config.toml
encoder_fused_qkv = false
encoder_bias = "none"
fusion_encoder_width = 128
fusion_encoder_norm_position = "sandwich"
fusion_encoder_expert_mlp_ratio = 0.25
momentum = 0.95
epochs = 80.0
final_lr_fraction = 0.05
Rows from block 4 of the fusion encoder of a small model that answers yes/no questions on an image's attributes, named by matrix and row number. Rows with one number belong to one neuron. Each number is 128 + 24 x the weight over its row's rms, rounded and kept within 0 to 255. All counts start at 0. Numbers have three digits each. After the name is the row's rms in percent of the matrix's.
After each neuron's rows are labels from the 100 texts, of 14848, where the neuron reaches its largest size: "tokens" is the input token at the peak. Only what is clearly more common there than usual is listed. The data: telescope images of galaxies (Galaxy Zoo DECaLS). In brackets: how many of the 100, against the usual share in percent.
# gate: MLP gate (fusion_encoder.blocks.4.mlp.gate.weight, 512x128), inputs 0-42
# fc1: MLP up (fusion_encoder.blocks.4.mlp.fc1.weight, 512x128), inputs 0-42
# fc2: MLP down (fusion_encoder.blocks.4.mlp.fc2.weight, 128x512, transposed), outputs 0-42

gate.38 115:106133182149109175115094100128106095157134122126114090116134138124096086125126173099125105141222118173154131155143141105113102136
fc1.38 098:138115167134156128117139152121112111102127101113106137101124147094101112143123111098144148115146142142144104145161129124111130150
fc2.38 122:140158099094120114126133153122187098123124111194104108118173080121100160132090140139115137107136140132125152154166150120136124118
tokens: "bar: no" (24 vs 5.5); "spiral arms: no" (13 vs 2.1); "spiral winding: loose" (12 vs 1.1); "bulge size: small" (12 vs 3.3)

gate.331 106:114134115104120125129102163134152146141189122124119122190171132079129138117145122101122138052119161111128113102109141138131165149
fc1.331 103:115129131145136140142110127100098115059104098139108123103080130164093117147150131146134123173161094160137132163157049126148120143
fc2.331 157:120137135136102093116144098143107118105120192129156162118106180126100093145099127116118128103135145149121138177162139138145090142
tokens: "shape: smooth" (100 vs 11.8)

gate.382 104:141184128143158153116151131101162140146160170110141121101106110101109155133085115139135126127101154128097103122118099085138121110
fc1.382 106:118102117126085139147115111134107087123148068090099106132137176167113144125114093091143143107145138115139112171172135145140148133
fc2.382 116:127115143143109148104143142148111172111127149154149144138137104100137120138131142177118112119095143128103155110147122072122146103
tokens: "roundness: in between" (64 vs 9.7); "roundness: round" (29 vs 7.6)

gate.29 094:139157139108175154162166119117137144132146102101096121098136147127078166126143124148130151109124118139094153148143118137127101106
fc1.29 096:118151128114168117159128151116124162151167126126155130125124152110110153129112169111143132058123121129126161116136112133106147106
fc2.29 091:142163115089126129127087136182113180091123123112106095118132117126117128144127095112185123132116136139117121133116151100111098128
tokens: "merging: minor disturbance" (80 vs 1.8)

gate.55 099:097153110076123164155152122102144147132150113060121109140157126081144139125150098140153166153110124138186125124149118133142132143
fc1.55 109:109130113110100172121125104127152155127144137079117113119131142090133120131160148134135153174119138134137093126145133133144125108
fc2.55 041:107161141117132098153162133135123136107135127092128143104123112115128111153132121133095088075155145126127130130123120115140165114
tokens: "roundness: in between" (34 vs 9.7); "merging: minor disturbance" (19 vs 1.8); "roundness: round" (17 vs 7.6); "edge-on disk: yes" (7 vs 2.6)

gate.469 121:139124139112142106157110068127095149106124124122120155155137121055125122156125148164122105118144143120138150134081121125116143138
fc1.469 105:123113135069112129156080120099138130150127123153129158146103129094121088123125109157111140089101136099167123149074132145164147123
fc2.469 063:118170129125164095108151094120119111077097128113083137146101124134148154120157132127116164149127112130085117118174116136153112130
tokens: "shape: star or artifact" (54 vs 0.7); "edge-on disk: yes" (45 vs 2.6)

gate.141 096:132165105157108145094087097127124114110139143134098135098136136128127094142204179118116136116161158133106143125127112120188132100
fc1.141 085:102109150156116133097087122123146130134124132089108149107121138108106093133152189082136081154158134123141103152093123116160124097
fc2.141 027:114103136122106108128117113101078138114151104117142141123098126130115099100048153129116151155127166144187131150100116140116093116
tokens: "merging: major disturbance" (80 vs 0.5); "roundness: cigar-shaped" (15 vs 3.8)

gate.249 100:091155143163087139131122195139175109146124105108102183136133131095093114161101129101142153093145133106153149139170125134146104103
fc1.249 100:145085115097178129117157096097126128157121145131093158134124088123175128108137101112152122124139156121114109104087141146141133103
fc2.249 048:173155092146161107137169131172168134152122164119087099151137084156128150137121144101115132135141159151138140137106147140124162157
tokens: "shape: featured or disk" (74 vs 9.6); "merging: major disturbance" (8 vs 0.5); "shape: star or artifact" (7 vs 0.7)

gate.204 103:118164153099146122118176110132148123147137051155145169110142157133103164082138149121130146151102116117116156147098094133130146154
fc1.204 101:129153150086182129135142109092177126151147089132134128114149163108102143081152148124080134148106076111087147123123125153147149152
fc2.204 067:118109109133100144127116128156132148149120165109120122134107116154106154069098132126129126125083134137166167164093132137124096091
tokens: "edge-on disk: no" (63 vs 8.7); "spiral arms: yes" (15 vs 7.2); "roundness: cigar-shaped" (13 vs 3.8)

gate.85 117:147121143131128109176121137125154124138122133133109141135115083132121112128115180129148174142157134117077164114092139162126141146
fc1.85 120:149116145156133141193103118113137115145137148099112133131087111127106107114110165102135149161167092127073148071142157163099141121
fc2.85 132:166115138133106143133112111106083090082115173112161160109096111110149090133121085129155068086141120100109120154134130135154173136
tokens: "spiral winding: loose" (70 vs 1.1); "shape: star or artifact" (28 vs 0.7)

gate.324 103:103095176130158098173134148133112118131160098136168153140129155118094142128125130109148108144174117125097109148154128170103147114
fc1.324 098:097142143095154119165137148138143126127187122110164150153141106151092136131136147097157113136164090126114121178143097149124137123
fc2.324 103:138159120131115114122166150144166109112109138173148106108140130116083158097102115142087111130092174181114125149107136151107110100
tokens: "spiral arms: yes" (52 vs 7.2); "shape: featured or disk" (31 vs 9.6)

gate.310 097:106141138070153109117143145151130115114128144134093142085100113143111098107154187157130132135130069128112140170090139120112117156
fc1.310 095:120134098094145142117128129178144127140123163126117146076099111133122107114151183138136159113141097158096132097085176112120087126
fc2.310 084:141153134176142130166121123143102119117134168141162108128146132169132210148107126157145119151117115088081129154128158122103199102
tokens: "spiral arms: no" (84 vs 2.1)

gate.49 100:119113160131170133176146135112121136123133127107100129096133143134129086102126150069165112152104123111121163166107108141141093128
fc1.49 104:119136105163178127173161120089123110103165122132157153141092125119117103175124137061130131142116141171116142172139139142137109113
fc2.49 125:163128167115091153136102096122124150107088136124092121121120129116133170088098153164119119135131095138141170102136143080143117070
tokens: "spiral arms: no" (63 vs 2.1); "bar: no" (21 vs 5.5)

gate.88 107:151145123103082119117160114151115106172104146171158128115117157120134121112124167136145130111107117129135129179112099143099135168
fc1.88 096:136139079195101155151102130131108145172125138139109160128135148170130124085199098125126096092105101115079137137116122094118124147
fc2.88 078:133148097116130160103130140125111099167153121089148111111118150143128127169153127118136143125137178099123112140122123161125124155
tokens: "roundness: cigar-shaped" (63 vs 3.8); "roundness: in between" (23 vs 9.7)

gate.418 095:127082124134153137053165154108123116109140125117114127126081133104138167152117143133126138129131126173133117144062094129070100109
fc1.418 087:119091115147126114122096109127123099115138137129078140118171114139176107086119118084180114114128116132174104111117089144144167106
fc2.418 083:083139128152149143066128158160125169105112139050112092095127113104097133105158173138125120173130092126139142108165146146131115093
tokens: "spiral arms: no" (74 vs 2.1); "roundness: cigar-shaped" (25 vs 3.8)

gate.336 104:130125150135121158091131102123148142147106104134150141161114121135074103130116157126148160114134128171109142147122167128112126142
fc1.336 105:123126110139127149144101134108143149113139136158122098149144109111149166114107065173075119142127103123165118107144131128193143125
fc2.336 169:100132125148114081114138129135095160140135102106110142141149130141113086154150138157084139087126142135210157135094134095121095149
tokens: "spiral arms: no" (68 vs 2.1); "bar: weak" (10 vs 1.5); "bulge size: moderate" (9 vs 3.1)

gate.271 102:071146139110140170150137107120173120135163176138130133139131140112135119120108115130132089098116143098106143154154104123095090110
fc1.271 099:129160109135128170119173118128136118116113201135153166121124134131121119139113121129147097104133161114129137143152134123135106108
fc2.271 068:121188147079100141128131145143150144105119132113114192152135163105107166092153100142131123140092149194124151135128149105111160087
tokens: "edge-on disk: yes" (81 vs 2.6); "roundness: cigar-shaped" (10 vs 3.8)

gate.195 106:152122131192101126152092118138177136139144093113126085130088115136144103116128101098117143132129093144163122142140060125131114131
fc1.195 102:107130111115115151091161147135133131049114109130139163111167122127124136130164113144146167138130151081121157088089175120137129131
fc2.195 101:092109120112126063143105142140127146124133130087127098145177175140109152115150113158118131105120124142144096134158100094126155134
tokens: "spiral winding: loose" (86 vs 1.1); "spiral winding: medium" (7 vs 1.8)

gate.284 099:138090127123135148131107159129132130135121164108147096134157080125100126134103057183098170170119124102151136149137134133168161125
fc1.284 095:117150131123103158119155112149116134100142132141118154161104166099142151145108206113134123118120114133130167106147159101105099111
fc2.284 147:130118104138124157094146110103129129107143163131137139086143138109130177121148098130125084141105156084122161149161127139147091124
tokens: "shape: smooth" (66 vs 11.8); "shape: featured or disk" (34 vs 9.6)

gate.400 099:130158216075117127161090136104138136129113145129143108125133150143081133127152144113115093122114138093109144144137134162140153160
fc1.400 090:113136143129118100126109154130145114124156114100122146114141135124143154116118112114144139156124109124158139146103112109141114095
fc2.400 121:144177139160135151129124089125122091101125131142147098128166146143150128108166119106151105132121108142143160102179115145162110115
tokens: "shape: featured or disk" (91 vs 9.6); "edge-on disk: yes" (9 vs 2.6)

gate.127 088:130177154123162098138147137152120121107128152132153175137164125103148090126126115065124094135139122148133073168125122117106096156
fc1.127 103:104121184108145131108164138103153167114104112083143123123129114097137134119140125100116064130119126159120123115128086135120139116
fc2.127 116:161116111156114096130141076121128152116163124154153146109112134113125153115125179131139178138097116140164145138091140163140117117
tokens: "bar: no" (76 vs 5.5); "spiral winding: loose" (11 vs 1.1); "spiral arms: no" (10 vs 2.1)

gate.214 091:123109153157129113106113155141150098126094145090106116142148150136130131144141150135117115122122134103049095111123145104130097117
fc1.214 087:126122145111147124118149169127116102096115098147110115139107140142140133109119168165105147132120135065050109095098170134125133120
fc2.214 107:116094133146125127162134126138104132167092118078110138121138144156149115098156122113141113101109143121158149131127119149130145137
tokens: "spiral winding: loose" (33 vs 1.1); "bar: strong" (25 vs 0.9); "spiral arms: no" (25 vs 2.1); "spiral winding: medium" (9 vs 1.8)

gate.134 107:122160125113122128145121090133127103111138151134109181140127066123141106117118125133109129097147124114155171136102101073141135125
fc1.134 105:132135122106160090126143182131154129155158113159155087141106115166105171133151114134132115109122119121140130150134132156128118133
fc2.134 054:144093136107146122145167112139098127132128149141102135079142158128152118141084116126122098114136127155128158148132131136134098108
tokens: "merging: none" (96 vs 12)

gate.136 088:119103093164109163105157123128091112113144122118114109118107126097124132119107159143146153090115152098130167146141118116162068133
fc1.136 084:146143140109147088127113127147154143148111168134139144147130118161146112133150087142122113156161108144116087121108149147080170160
fc2.136 086:145156097177158155146094119180070120161128172125124165136119092191135107147139116119113102147119181153105129159148133135131138124
tokens: "merging: minor disturbance" (74 vs 1.8)

gate.1 102:117124094124124114104182162142179135119144149064122108093123130137133171152112107147107119131129099122107139099123121090139117126
fc1.1 099:100129094073114155175138147144160127125109140145168146128149129144142140173108150085069159143164122113075117122090130109112073138
fc2.1 118:121116176172134118091130126116120127105102157153115117148123108157124149101126112140172128098139083107127160156129111140124164100
tokens: "roundness: cigar-shaped" (58 vs 3.8); "edge-on disk: yes" (40 vs 2.6)

gate.499 095:141117113104139117130103131141163103119113113112132104113135115121143141180120111175141099168150091145202148129135062107059134123
fc1.499 095:161141096126102136154104168149133125127139110116117104135108108146139138162117118158120126141149088142169131148140063127117143132
fc2.499 063:097155119134111151152121149116100121118127160092158196169157141152096105130156142147091134137134117131104122119110206070124120153
tokens: "roundness: in between" (74 vs 9.7)

gate.51 089:155133136120162110115127147147146120138113092101160158153153107087133130182140144132126141119109097112143136172114106124149137142
fc1.51 100:194190111131167105150120126154100139144104101111105148146151109103109115151105135186144114119140134123132128121126141152114126115
fc2.51 115:127150107122106161131140115131111145147145108109179146140127116103133128165086152124139148140122112106139156185114175129109149139
tokens: "shape: featured or disk" (100 vs 9.6)

gate.250 095:119144073129123102118119161077104138096112137095152111165151116157076114163084156126145113130146152153119111122145158126117115155
fc1.250 114:107082146138094152171140168129155126114099123166117132108138110147146076080114143097121150153124097119135153115137090113141134109
fc2.250 030:144120132098108135095108132133140087132105128115122143057142117106123128132124113140116066097126138129103090151103127155122105144
tokens: "bulge size: moderate" (98 vs 3.1)

gate.320 108:085115182126109179154105145102183139124112118133118114139113134072060123115100124112102167126118137148078154095130161098145147132
fc1.320 112:147124125086106131165191127131137107079161103153132116153128117118108135139161142136082113154156104163138139127162104117132099131
fc2.320 093:123152119176113145110111115101142075081112165087113162140133172125145157135146142150145100140133130092144172094114154121119131116
tokens: "shape: star or artifact" (42 vs 0.7); "roundness: round" (39 vs 7.6); "merging: merger" (9 vs 1)

gate.416 098:118133115089115157158147090137135146151143175159142137146119155177176119131169101108134127113141164153138139104089103114134120112
fc1.416 095:157147115110147131140127128165188151126142138137125092104134163135155137113189148143155122117149069130134118163105126141122095121
fc2.416 125:166159128117088158117102083088116125133112105151108116111131135135110133124126152164148092084125143148136137092139036101118205076
tokens: "merging: none" (83 vs 12); "merging: major disturbance" (11 vs 0.5)

gate.151 101:119099130198166141153158131121137106142123088101121121101109137144104139119130159123160108124124130149139141141134130135092120137
fc1.151 106:125193125105128096079117118111119128120093159150123140156128129101154110117100103122116120093121150095119109107099099094132164117
fc2.151 085:110111132124106126151176144130080128138180129118165097149127144117150142133144144120157150120113087157109141084162155133101119135
tokens: "spiral arms: no" (52 vs 2.1); "bar: no" (38 vs 5.5)

gate.396 097:111153144146083098121092177116107130183172125131129130134141150124162170187116163097141108125134135119147103119112095149094169143
fc1.396 094:096160136170125132156103132078146131094155138157106127145123095112121141159146108091091128132169175133144105098127173125095113119
fc2.396 126:138116151140105075126139136134096095114124087123130099114091108117160112137163135140129114115112132130118108126117099126117156117
tokens: "shape: smooth" (100 vs 11.8)

gate.433 108:095126118170123115084134150112084161123105149118145128125138090126163144100121125112146122121120127134211121094112134085146131114
fc1.433 104:156130113089133135091128126107130128099142151114144146135159121150116129148125151124131137106092120140148132155092117111138211134
fc2.433 102:119105136122124154107181145086086084129132155144133078092106114153177163133119142162123134121112095154126126117112165173137131118
tokens: "merging: major disturbance" (68 vs 0.5); "spiral arms: no" (21 vs 2.1)

gate.199 081:123132124115137130129111155098120129145128148135124069162151148165110119157084125113128099147107150128107105085127136102153152136
fc1.199 083:158118140147121118124106134125149093123157095139110083115133120145128125146106139130144096099122164147122177124143144096128137127
fc2.199 072:147116120091164118146098130120152143131117135142132131143122123117142144137145131132110145198160130142141161104132143147088117143
tokens: "roundness: in between" (100 vs 9.7)

gate.407 112:087133175115113116158167107165130118105122112133128131142135091160129092138139054152132140101116164104151154094170112103098134164
fc1.407 109:146116116180146180164153140112130112158158116120124112111103171122114165151109167110085140156167132173130103142112145140129118129
fc2.407 112:092101114136085129084106164136150131150108112122131156104162124157118131113141085138135096116096136124148119111145133151154094164
tokens: "spiral arms: yes" (100 vs 7.2)

gate.325 102:158138162140092087156155115145097109151154123145127063181116120149130122122127149155171143121110105107131099148122130128114098159
fc1.325 096:138117114097128095100159132143140170107125115153155148107165150121123146131100142160128114106103166099114104140140133150092096156
fc2.325 077:152147130139126111118136118121156115115122120133132126148146146138097142124110129126152173153122169115091112133096108163150155136
tokens: "spiral winding: loose" (78 vs 1.1); "bulge size: moderate" (8 vs 3.1)

gate.50 087:120107114113104099139089114124127145129118134119121087145105093106128103095156115137106149133145125112170114104131188121184105128
fc1.50 099:136117070092160146090099114144119161126131067174150136107105109097099114128176096162098118127142110092145115145144150118182145111
fc2.50 108:120120164106114111132134127098094123094128117132085155147110118112170111178133140134093114126185129135140146136130155127137179098
tokens: "shape: star or artifact" (67 vs 0.7); "shape: smooth" (32 vs 11.8)

gate.374 087:119075111183115147123070134127134122097135113124125129145132124124098098121128136139142079111129153139072138129176141142132112123
fc1.374 090:154112084137110113140111136164121124079144076147114138178143110108085101121141174119100143123137091105165146153160154146146132163
fc2.374 065:093125148157124079133155094074082117093150130080106154112150102117170160108137141164111106102122124129170090120170116120130115111
tokens: "shape: star or artifact" (100 vs 0.7)

gate.191 097:142124153129146173124128134127096137152157174119116153166083133133117175097082143103088141172130128118141116138111147153146146131
fc1.191 105:123175148151118143121118122149118116165158140121133174153115183102104162123081153105081136145134130087131083113105163150160141122
fc2.191 091:117114106121140128134110116087108137171149100092104126131095121133100130133130126147122164111197124161152129104112126152139114135
tokens: "roundness: round" (80 vs 7.6); "edge-on disk: yes" (11 vs 2.6)

gate.440 102:113126147116134137116145100151129126104112163110091170133107125123079088148145095120174112112119126122104141120110119131128114133
fc1.440 106:148138138105140133085135112176116133132132123110120166133120119128094114148145106083185181102112132115098130104123124148179134093
fc2.440 120:123133144111151147150135087076128146135115147127120102152203131128125137097122111145141148143171140139130145155135112093121141104
tokens: "bulge size: moderate" (26 vs 3.1); "spiral winding: loose" (24 vs 1.1); "bar: weak" (12 vs 1.5); "spiral arms: no" (10 vs 2.1)

gate.14 100:099111108167114171104149104165138132131144138137104118173145126155132091141125140131107159130162128149127128102116128136142075140
fc1.14 093:131158112150132100158134156138061105128134122120118132118077131121137112098142134094100134129146117135145065147094149119163102104
fc2.14 076:144134148097148122108110102187156145116128069114150158144139119104152120122104148116139168120113135106104110103104106142109102105
tokens: "merging: major disturbance" (53 vs 0.5); "merging: minor disturbance" (47 vs 1.8)

gate.458 096:103111079142141126159134120172158135105105121164132135098142124185124149161100111111102137138150147137144091113148099152127134154
fc1.458 099:122119086153124156158125133141119149124083125087111142072167098125134121138152143139146139099117136191104135110146118143101111095
fc2.458 078:143119098134130101158124126150135142150132110125127087141126129130138116102105102134125113108138142118140151101134099134098144129
tokens: "roundness: cigar-shaped" (92 vs 3.8)

gate.186 102:094154115098131147152149107164155129123133119077130154135112121098127163082112158100135067139135129119121154123121105130083115134
fc1.186 100:090165102095137147147149133154151151111152121089141139151147141073151131087124169091136078117130123138109126150109143136080129117
fc2.186 101:121098127140104134148096104158121102136150099136162134091139131186130136122119088146140112122098154140101115124164131097154117096
tokens: "edge-on disk: yes" (40 vs 2.6); "shape: star or artifact" (39 vs 0.7); "roundness: cigar-shaped" (16 vs 3.8)

gate.242 105:109124137110161114123143111142138101091113140144149179135166140110118120095125109142123100114070155118158161159153118108129114126
fc1.242 102:156087106147101129154153141121098156124122133114112106128106131147118135149140176093172123115148091117125120082107144130160144127
fc2.242 109:099107162151145126126118139131125138158105067112167137084115174155141128128132122179149143078127159130134138149116135077088142128
tokens: "spiral arms: yes" (100 vs 7.2)

gate.185 113:129135106146097146120144111128115129122080113119139164138121147148121156147152108117110138124115128152154124108146139104154108087
fc1.185 109:131182123113108166096155127155132138129152129117120130153193096127133139089141166154119120070122100169106103133118093095112122157
fc2.185 138:109097138091151106141148135173123152159163122139059138112144102143162130117118109108152136124115171136116123125147139125151105126
tokens: "merging: minor disturbance" (65 vs 1.8); "merging: major disturbance" (18 vs 0.5); "shape: star or artifact" (9 vs 0.7)

gate.441 088:123119127136119097105115118116104130153091153158108158197131143128127151108100136108095138111103119134146130076097168150154142139
fc1.441 098:096114122173154180094089139125149100105092142126127118106090167144180103116153096157142110114126120090122142136143064125097118131
fc2.441 110:182133120139133123130147155138117165073130135163173140131186125106115139174098154123084102143108140148132136154116153152124129114
tokens: "shape: smooth" (100 vs 11.8)

gate.72 098:098124133119105104125135115136112111141143133160106129134186091160103115133176128078128153150121125131125172085108149137118100111
fc1.72 109:122161115124124099128140096128139125169146134142118147061118202134135147094135167140127101156150156137153131135162075142151145110
fc2.72 061:124100142089170136146145152117131158178087156131136099157189114138124130120124093135082125106130130115103156089084130125136114172
tokens: "roundness: round" (83 vs 7.6)

gate.507 090:125140161140185123178134118138094120131176094084129102118098109109135160149152111109135097142160164109105146136148136157116109097
fc1.507 095:137115101125117108129112148166095088131108131189098129154128130128122139161102094156119159143104114124115120126155137106157143111
fc2.507 089:143105132099127109106112090136109102120134123105135085135114104175157142153148096111106131128166123090131137126107101133123103160
tokens: "spiral arms: yes" (48 vs 7.2); "shape: featured or disk" (35 vs 9.6); "bar: no" (17 vs 5.5)

gate.490 100:182135117144145178107097128146125097130120131091130149149099123153093134135171159127174144088098122118099129148107123123127113140
fc1.490 092:129147119137119127144095170156122115174101156093134147167125131158111180149122137155122129108102134087166120163098075110123101110
fc2.490 137:122158179132126164156151136137107081121128161117145145124124135142124115137116171124163133141108110106092182103138155155135137136
tokens: "shape: featured or disk" (100 vs 9.6)

gate.111 116:125143158107182119061115104098125134135190122089120084139103135118149161127174143116161079130142143121112103171160143092144151105
fc1.111 114:122186150099154125066097095098139154128164112106118088150116144119125145105165140103143082123143120097122088146163139089130140103
fc2.111 078:171155118119115136135151086108147124126113126118137120126133157125146180147107127103115095141136151135083129175137104109138139119
tokens: "edge-on disk: no" (100 vs 8.7)

gate.345 103:116146098079100115135173151098098115163131171151134130151113174134172171091140157120143096128116127161162143097114144167110109088
fc1.345 102:144135139166111124108108103135125147126141113101105147145173117121127124145117108123087137140139119119077135154172128118146116108
fc2.345 103:113116102139126144170120111139141104105152167142118114123109173149081135126110107085116100123123167104118179097141110133148124094
tokens: "bar: no" (86 vs 5.5); "bulge size: small" (9 vs 3.3)

gate.347 103:130154097114136150121156204128143141129118097151119116146164110185124087141149089142183128102157167133155134100127089147146126095
fc1.347 099:134120133174171149093156122086084145145102101121147114154138198083115159121120183129154146126131130100128108142116164123059126131
fc2.347 044:088140177159175101104152153146118117123116110125129111074120141087153125115152128161148068127072115149130148163091139112117101145
tokens: "bulge size: moderate" (47 vs 3.1); "bar: no" (44 vs 5.5)

gate.69 110:121103114150181120107122121107135131126075132133124110123125115144141150074174102125089152141097100094138086144113095146121097128
fc1.69 104:128146143125083134133144137149126122111184139136131149136115143141108105154098162136173121127151139167127182138145132100138143116
fc2.69 087:158116097127142144146103091141132124135075138100129092121114113101149137077166144106114126111160087114109141093114107105161144133
tokens: "edge-on disk: no" (98 vs 8.7)

gate.477 084:153113184147124137118052111147147084126137125099125081145131140129128121142142147136137125127117144163138152171115131175121058107
fc1.477 088:114140076142134159120185169126146154128133159179179168104150147121152146133111142125113129116097099077142089062110124092106153163
fc2.477 116:130122142123116144110108114143076088102145136122092093145101183127168121132126132149193164168174122167147134154137140112145086132
tokens: "shape: featured or disk" (100 vs 9.6)

gate.373 100:143108141111145120152169212145119112134109143132124109158125108127127133109104130100124139101126090140139157129145119120123134093
fc1.373 078:152141121121106076124083090179142117150145155106105130148107151108137126124141118139168117154138144115086149147115106107146108110
fc2.373 049:198144125100144128148106128118157094132110107145165170106100117148093093154127133113144097091167126126118133123098136130137120128
tokens: "spiral arms: no" (71 vs 2.1); "bulge size: large" (12 vs 0.2); "spiral winding: loose" (10 vs 1.1)

gate.139 094:124162132147136131131101127107103144139173182091132102127080155147160099147167150125121118165120094130099123120145099172109148153
fc1.139 092:125147172099097140123155140138073142173120118116149085158146123144107148143154077133079157167130120099109121123138128108112135168
fc2.139 046:118101105175157133119138119144153108089101136140110152127135138127083131115120132129139125137087191113159091118100064176128152127
tokens: "spiral winding: loose" (38 vs 1.1); "roundness: cigar-shaped" (14 vs 3.8); "merging: major disturbance" (9 vs 0.5)

gate.161 119:096138149142112107126131171145081102164144121106137124148144152162112127189139107143135151110132150113168146170127148114106141135
fc1.161 124:154154167142143166186131107139166149102120106143108119129133094104114154083129141144131114135152130136109134108129094106132116108
fc2.161 124:098111120149173122162098156106066086155164127138129135128130122133126114112144157142102092121119116178132165133110106114093142128
tokens: "bulge size: small" (98 vs 3.3)

gate.498 089:139136100081141122096147130154104159102095133143089100135132101162165141095125151121191149161144121159115128140136100133146152119
fc1.498 090:138130150130122127143117097145145141181114157178137152131125121120113121096129103140114122127108129099135136153157161084168121171
fc2.498 106:106112077063129136140135147123110146141121107130152126162107152159131156148151144113129132139155149165128121142079183122116107153
tokens: "spiral arms: no" (100 vs 2.1)

gate.343 098:134137127147156130064133157126117147141164122089142105172124148123120099081127142113126158118137109154136091118168113083140096103
fc1.343 112:112095163125135127143127154121141137121099143103138108138147105152162101155171110131114152065147164110156151128158141158125167106
fc2.343 128:126138142124106154107130122155164153123118109111111132117075193138122132136132132135117101161058156066116153117156111136135127158
tokens: "edge-on disk: yes" (100 vs 2.6)

gate.131 096:166156141155088097107123146143100136118159120099109099117119123142142103130110123142129135119159129112126103140174171107141085130
fc1.131 107:135157121151125158131092106149150089156143156099128113143160153102098093168148126136101134136107116128157147142125111164112169119
fc2.131 018:127074103114150116100130139149117096110127129129091128119162128155104128128111135114165135128105153090140085124153143146153137138
tokens: "edge-on disk: no" (57 vs 8.7); "bulge size: small" (16 vs 3.3); "merging: minor disturbance" (8 vs 1.8)

gate.408 117:136132148146104114084123129127075136100114126077116161160074103110121120102111096125153125161108092072116122121114146160103130088
fc1.408 108:133146116147123075120126142087105132096110134108130152118101162107137099088094117129155149101160130075112111154144081104137125053
fc2.408 039:124128100145139114147099100151130101157136118147137124124155165081115117128132146149131106089127149118090089131135141109137124109
tokens: "merging: minor disturbance" (51 vs 1.8); "merging: major disturbance" (36 vs 0.5)

gate.233 091:152087107110181115102105137159151113108133110108139151130160107129118113105108114127173115123115155110095165136135100130175117135
fc1.233 081:102196142134078116136145114080121126129134162144104106099130148126151167156142142098098149123099126137141113121116121132070135132
fc2.233 159:123111150125135118134131108171127146181129131114110115142128128105114153141193110127149124076182156105107112139132112093145142101
tokens: "edge-on disk: no" (70 vs 8.7); "shape: featured or disk" (30 vs 9.6)

gate.307 111:098127109112105125107096120110122101131169144100105096092137130121144112115130119142121128116168137113079128133078132159114171095
fc1.307 103:132124073117137129103072131140098116134162130129140097118141130139117096117134122149111136105142151125142114140099112167127143123
fc2.307 134:111116155138101102129164125116152088154102079105118137110152127147132121110124130130140111124081119092144093122167141094088142132
tokens: "shape: smooth" (92 vs 11.8)

gate.509 112:151109179156133118086147081106117140119154118145123124135135128128144099092127095110144115147115112145136161076117111146207137128
fc1.509 095:124138109162121151124137172151116125098129129087115122121147152105120146170126169161101151108106116160135131162108132138067175115
fc2.509 110:147128126133147104124109109101125105161139174126144142137098116121090163092120122135132112136085111149128120117159151171124165135
tokens: "edge-on disk: no" (37 vs 8.7); "shape: featured or disk" (25 vs 9.6); "merging: major disturbance" (24 vs 0.5); "merging: minor disturbance" (8 vs 1.8)

gate.163 100:098124143178104141108179141114152101146146113183126171129161163086126141123144118134076106125110106099088160139120131145121111112
fc1.163 105:107113136157120119165128124130134124131101098187136143101129116117161125152109161115145130110124087113101151153117112109099143161
fc2.163 039:117109180075162133172135089145139131148118097105186146122114119107134123113103195129131146147149112095137170082116122104116118149
tokens: "spiral winding: medium" (63 vs 1.8); "spiral arms: yes" (19 vs 7.2); "spiral winding: loose" (16 vs 1.1)

gate.422 095:097148132128154148136151149158146151125138160148124159149146153144154132104116133148156114109155119090169104159093141133113146121
fc1.422 095:065140130126135143173110110163122172181131126168140178170126151113148130153102117101106114084142157140103141130103107137143149131
fc2.422 127:153149140125115158139123078138099096101069092126143061144101160124159168122126118129120111144099136149125163127085108091137175099
tokens: "merging: none" (100 vs 12)

gate.330 100:135141113122147110133133143113067132139114128112200162116111127085140102186162079144184095114135141088112129153123139109152150089
fc1.330 092:120134126138123134104123140122078103138102123133206169098106152078139128148156092156166105124125135075107150147116125127144117107
fc2.330 122:145149117125142103114137159133112103094126131106151178104117107125091156111134156123092116168125121147125133151086162142098099127
tokens: "shape: featured or disk" (100 vs 9.6)

gate.450 100:095098150147140146121161167146100127092111172107131104156096140149175120129121128121112126104126119131141098122122091143099109090
fc1.450 101:142106116154146169135149107170130093052097114107110159113174098141140132083138090106132132084093138104152119138145117107112160134
fc2.450 136:089148146120112143109110106091088129119172125137128144120140139116165140121121174126161112133132160133128145103092145127144107115
tokens: "merging: none" (100 vs 12)

gate.375 099:149095147144131108130126094122158142126111122132134113156103076115127102104161128110084156124123102088141113100096091159097113135
fc1.375 102:186112101116139112136118113140129113119129139156167167139133133092134074133090136133109167131115093105170137108101092122111121111
fc2.375 098:110143135146077123166178154155150141117139149170136108125164140113104148118057146164118107124096143140153115137113137163108114188
tokens: "edge-on disk: no" (100 vs 8.7)

gate.342 094:111135109143090171094112128085122114118110105127120116163133134163123126146176104164115139190103157102121129109157100118100136146
fc1.342 093:123133160149118122162135121130127141114120128092133128102171098117135134132077115094089171103095086122130098127138159127130122158
fc2.342 103:139122117131111153110081140123146126133143162170091123138106142130102127089155108131137130111090158088116171109115132109121122102
tokens: "shape: star or artifact" (70 vs 0.7); "roundness: in between" (21 vs 9.7); "roundness: cigar-shaped" (9 vs 3.8)

gate.246 108:119167081070083111130160152091112110107116135133149122147139124158132131155130121122162132121125132094147152116090117105115150104
fc1.246 106:131111158165148149102113093168153151129107146127091139135118124089143120094124132126087121136104136165115142075141112161147121141
fc2.246 114:071113139168146155156127111124147088170156123105155127129141141138078115101135131144114114103133088121085131153100095154123080140
tokens: "bulge size: small" (76 vs 3.3); "spiral winding: tight" (21 vs 3.1)

gate.60 114:129113188115100147111107082116107170130083133145130138150134109128123096143166124117149128157141135132132131144154141147145120171
fc1.60 122:119151091117150133151152147141122109124168133121145136103122128123128168102105125136104127102125137100114117112112121116107136089
fc2.60 090:140147130147125149132111142079156152136139127111128107148103130137094115138147140128134145178134122119131143078118163096114148128
tokens: "spiral arms: yes" (82 vs 7.2); "bar: weak" (7 vs 1.5)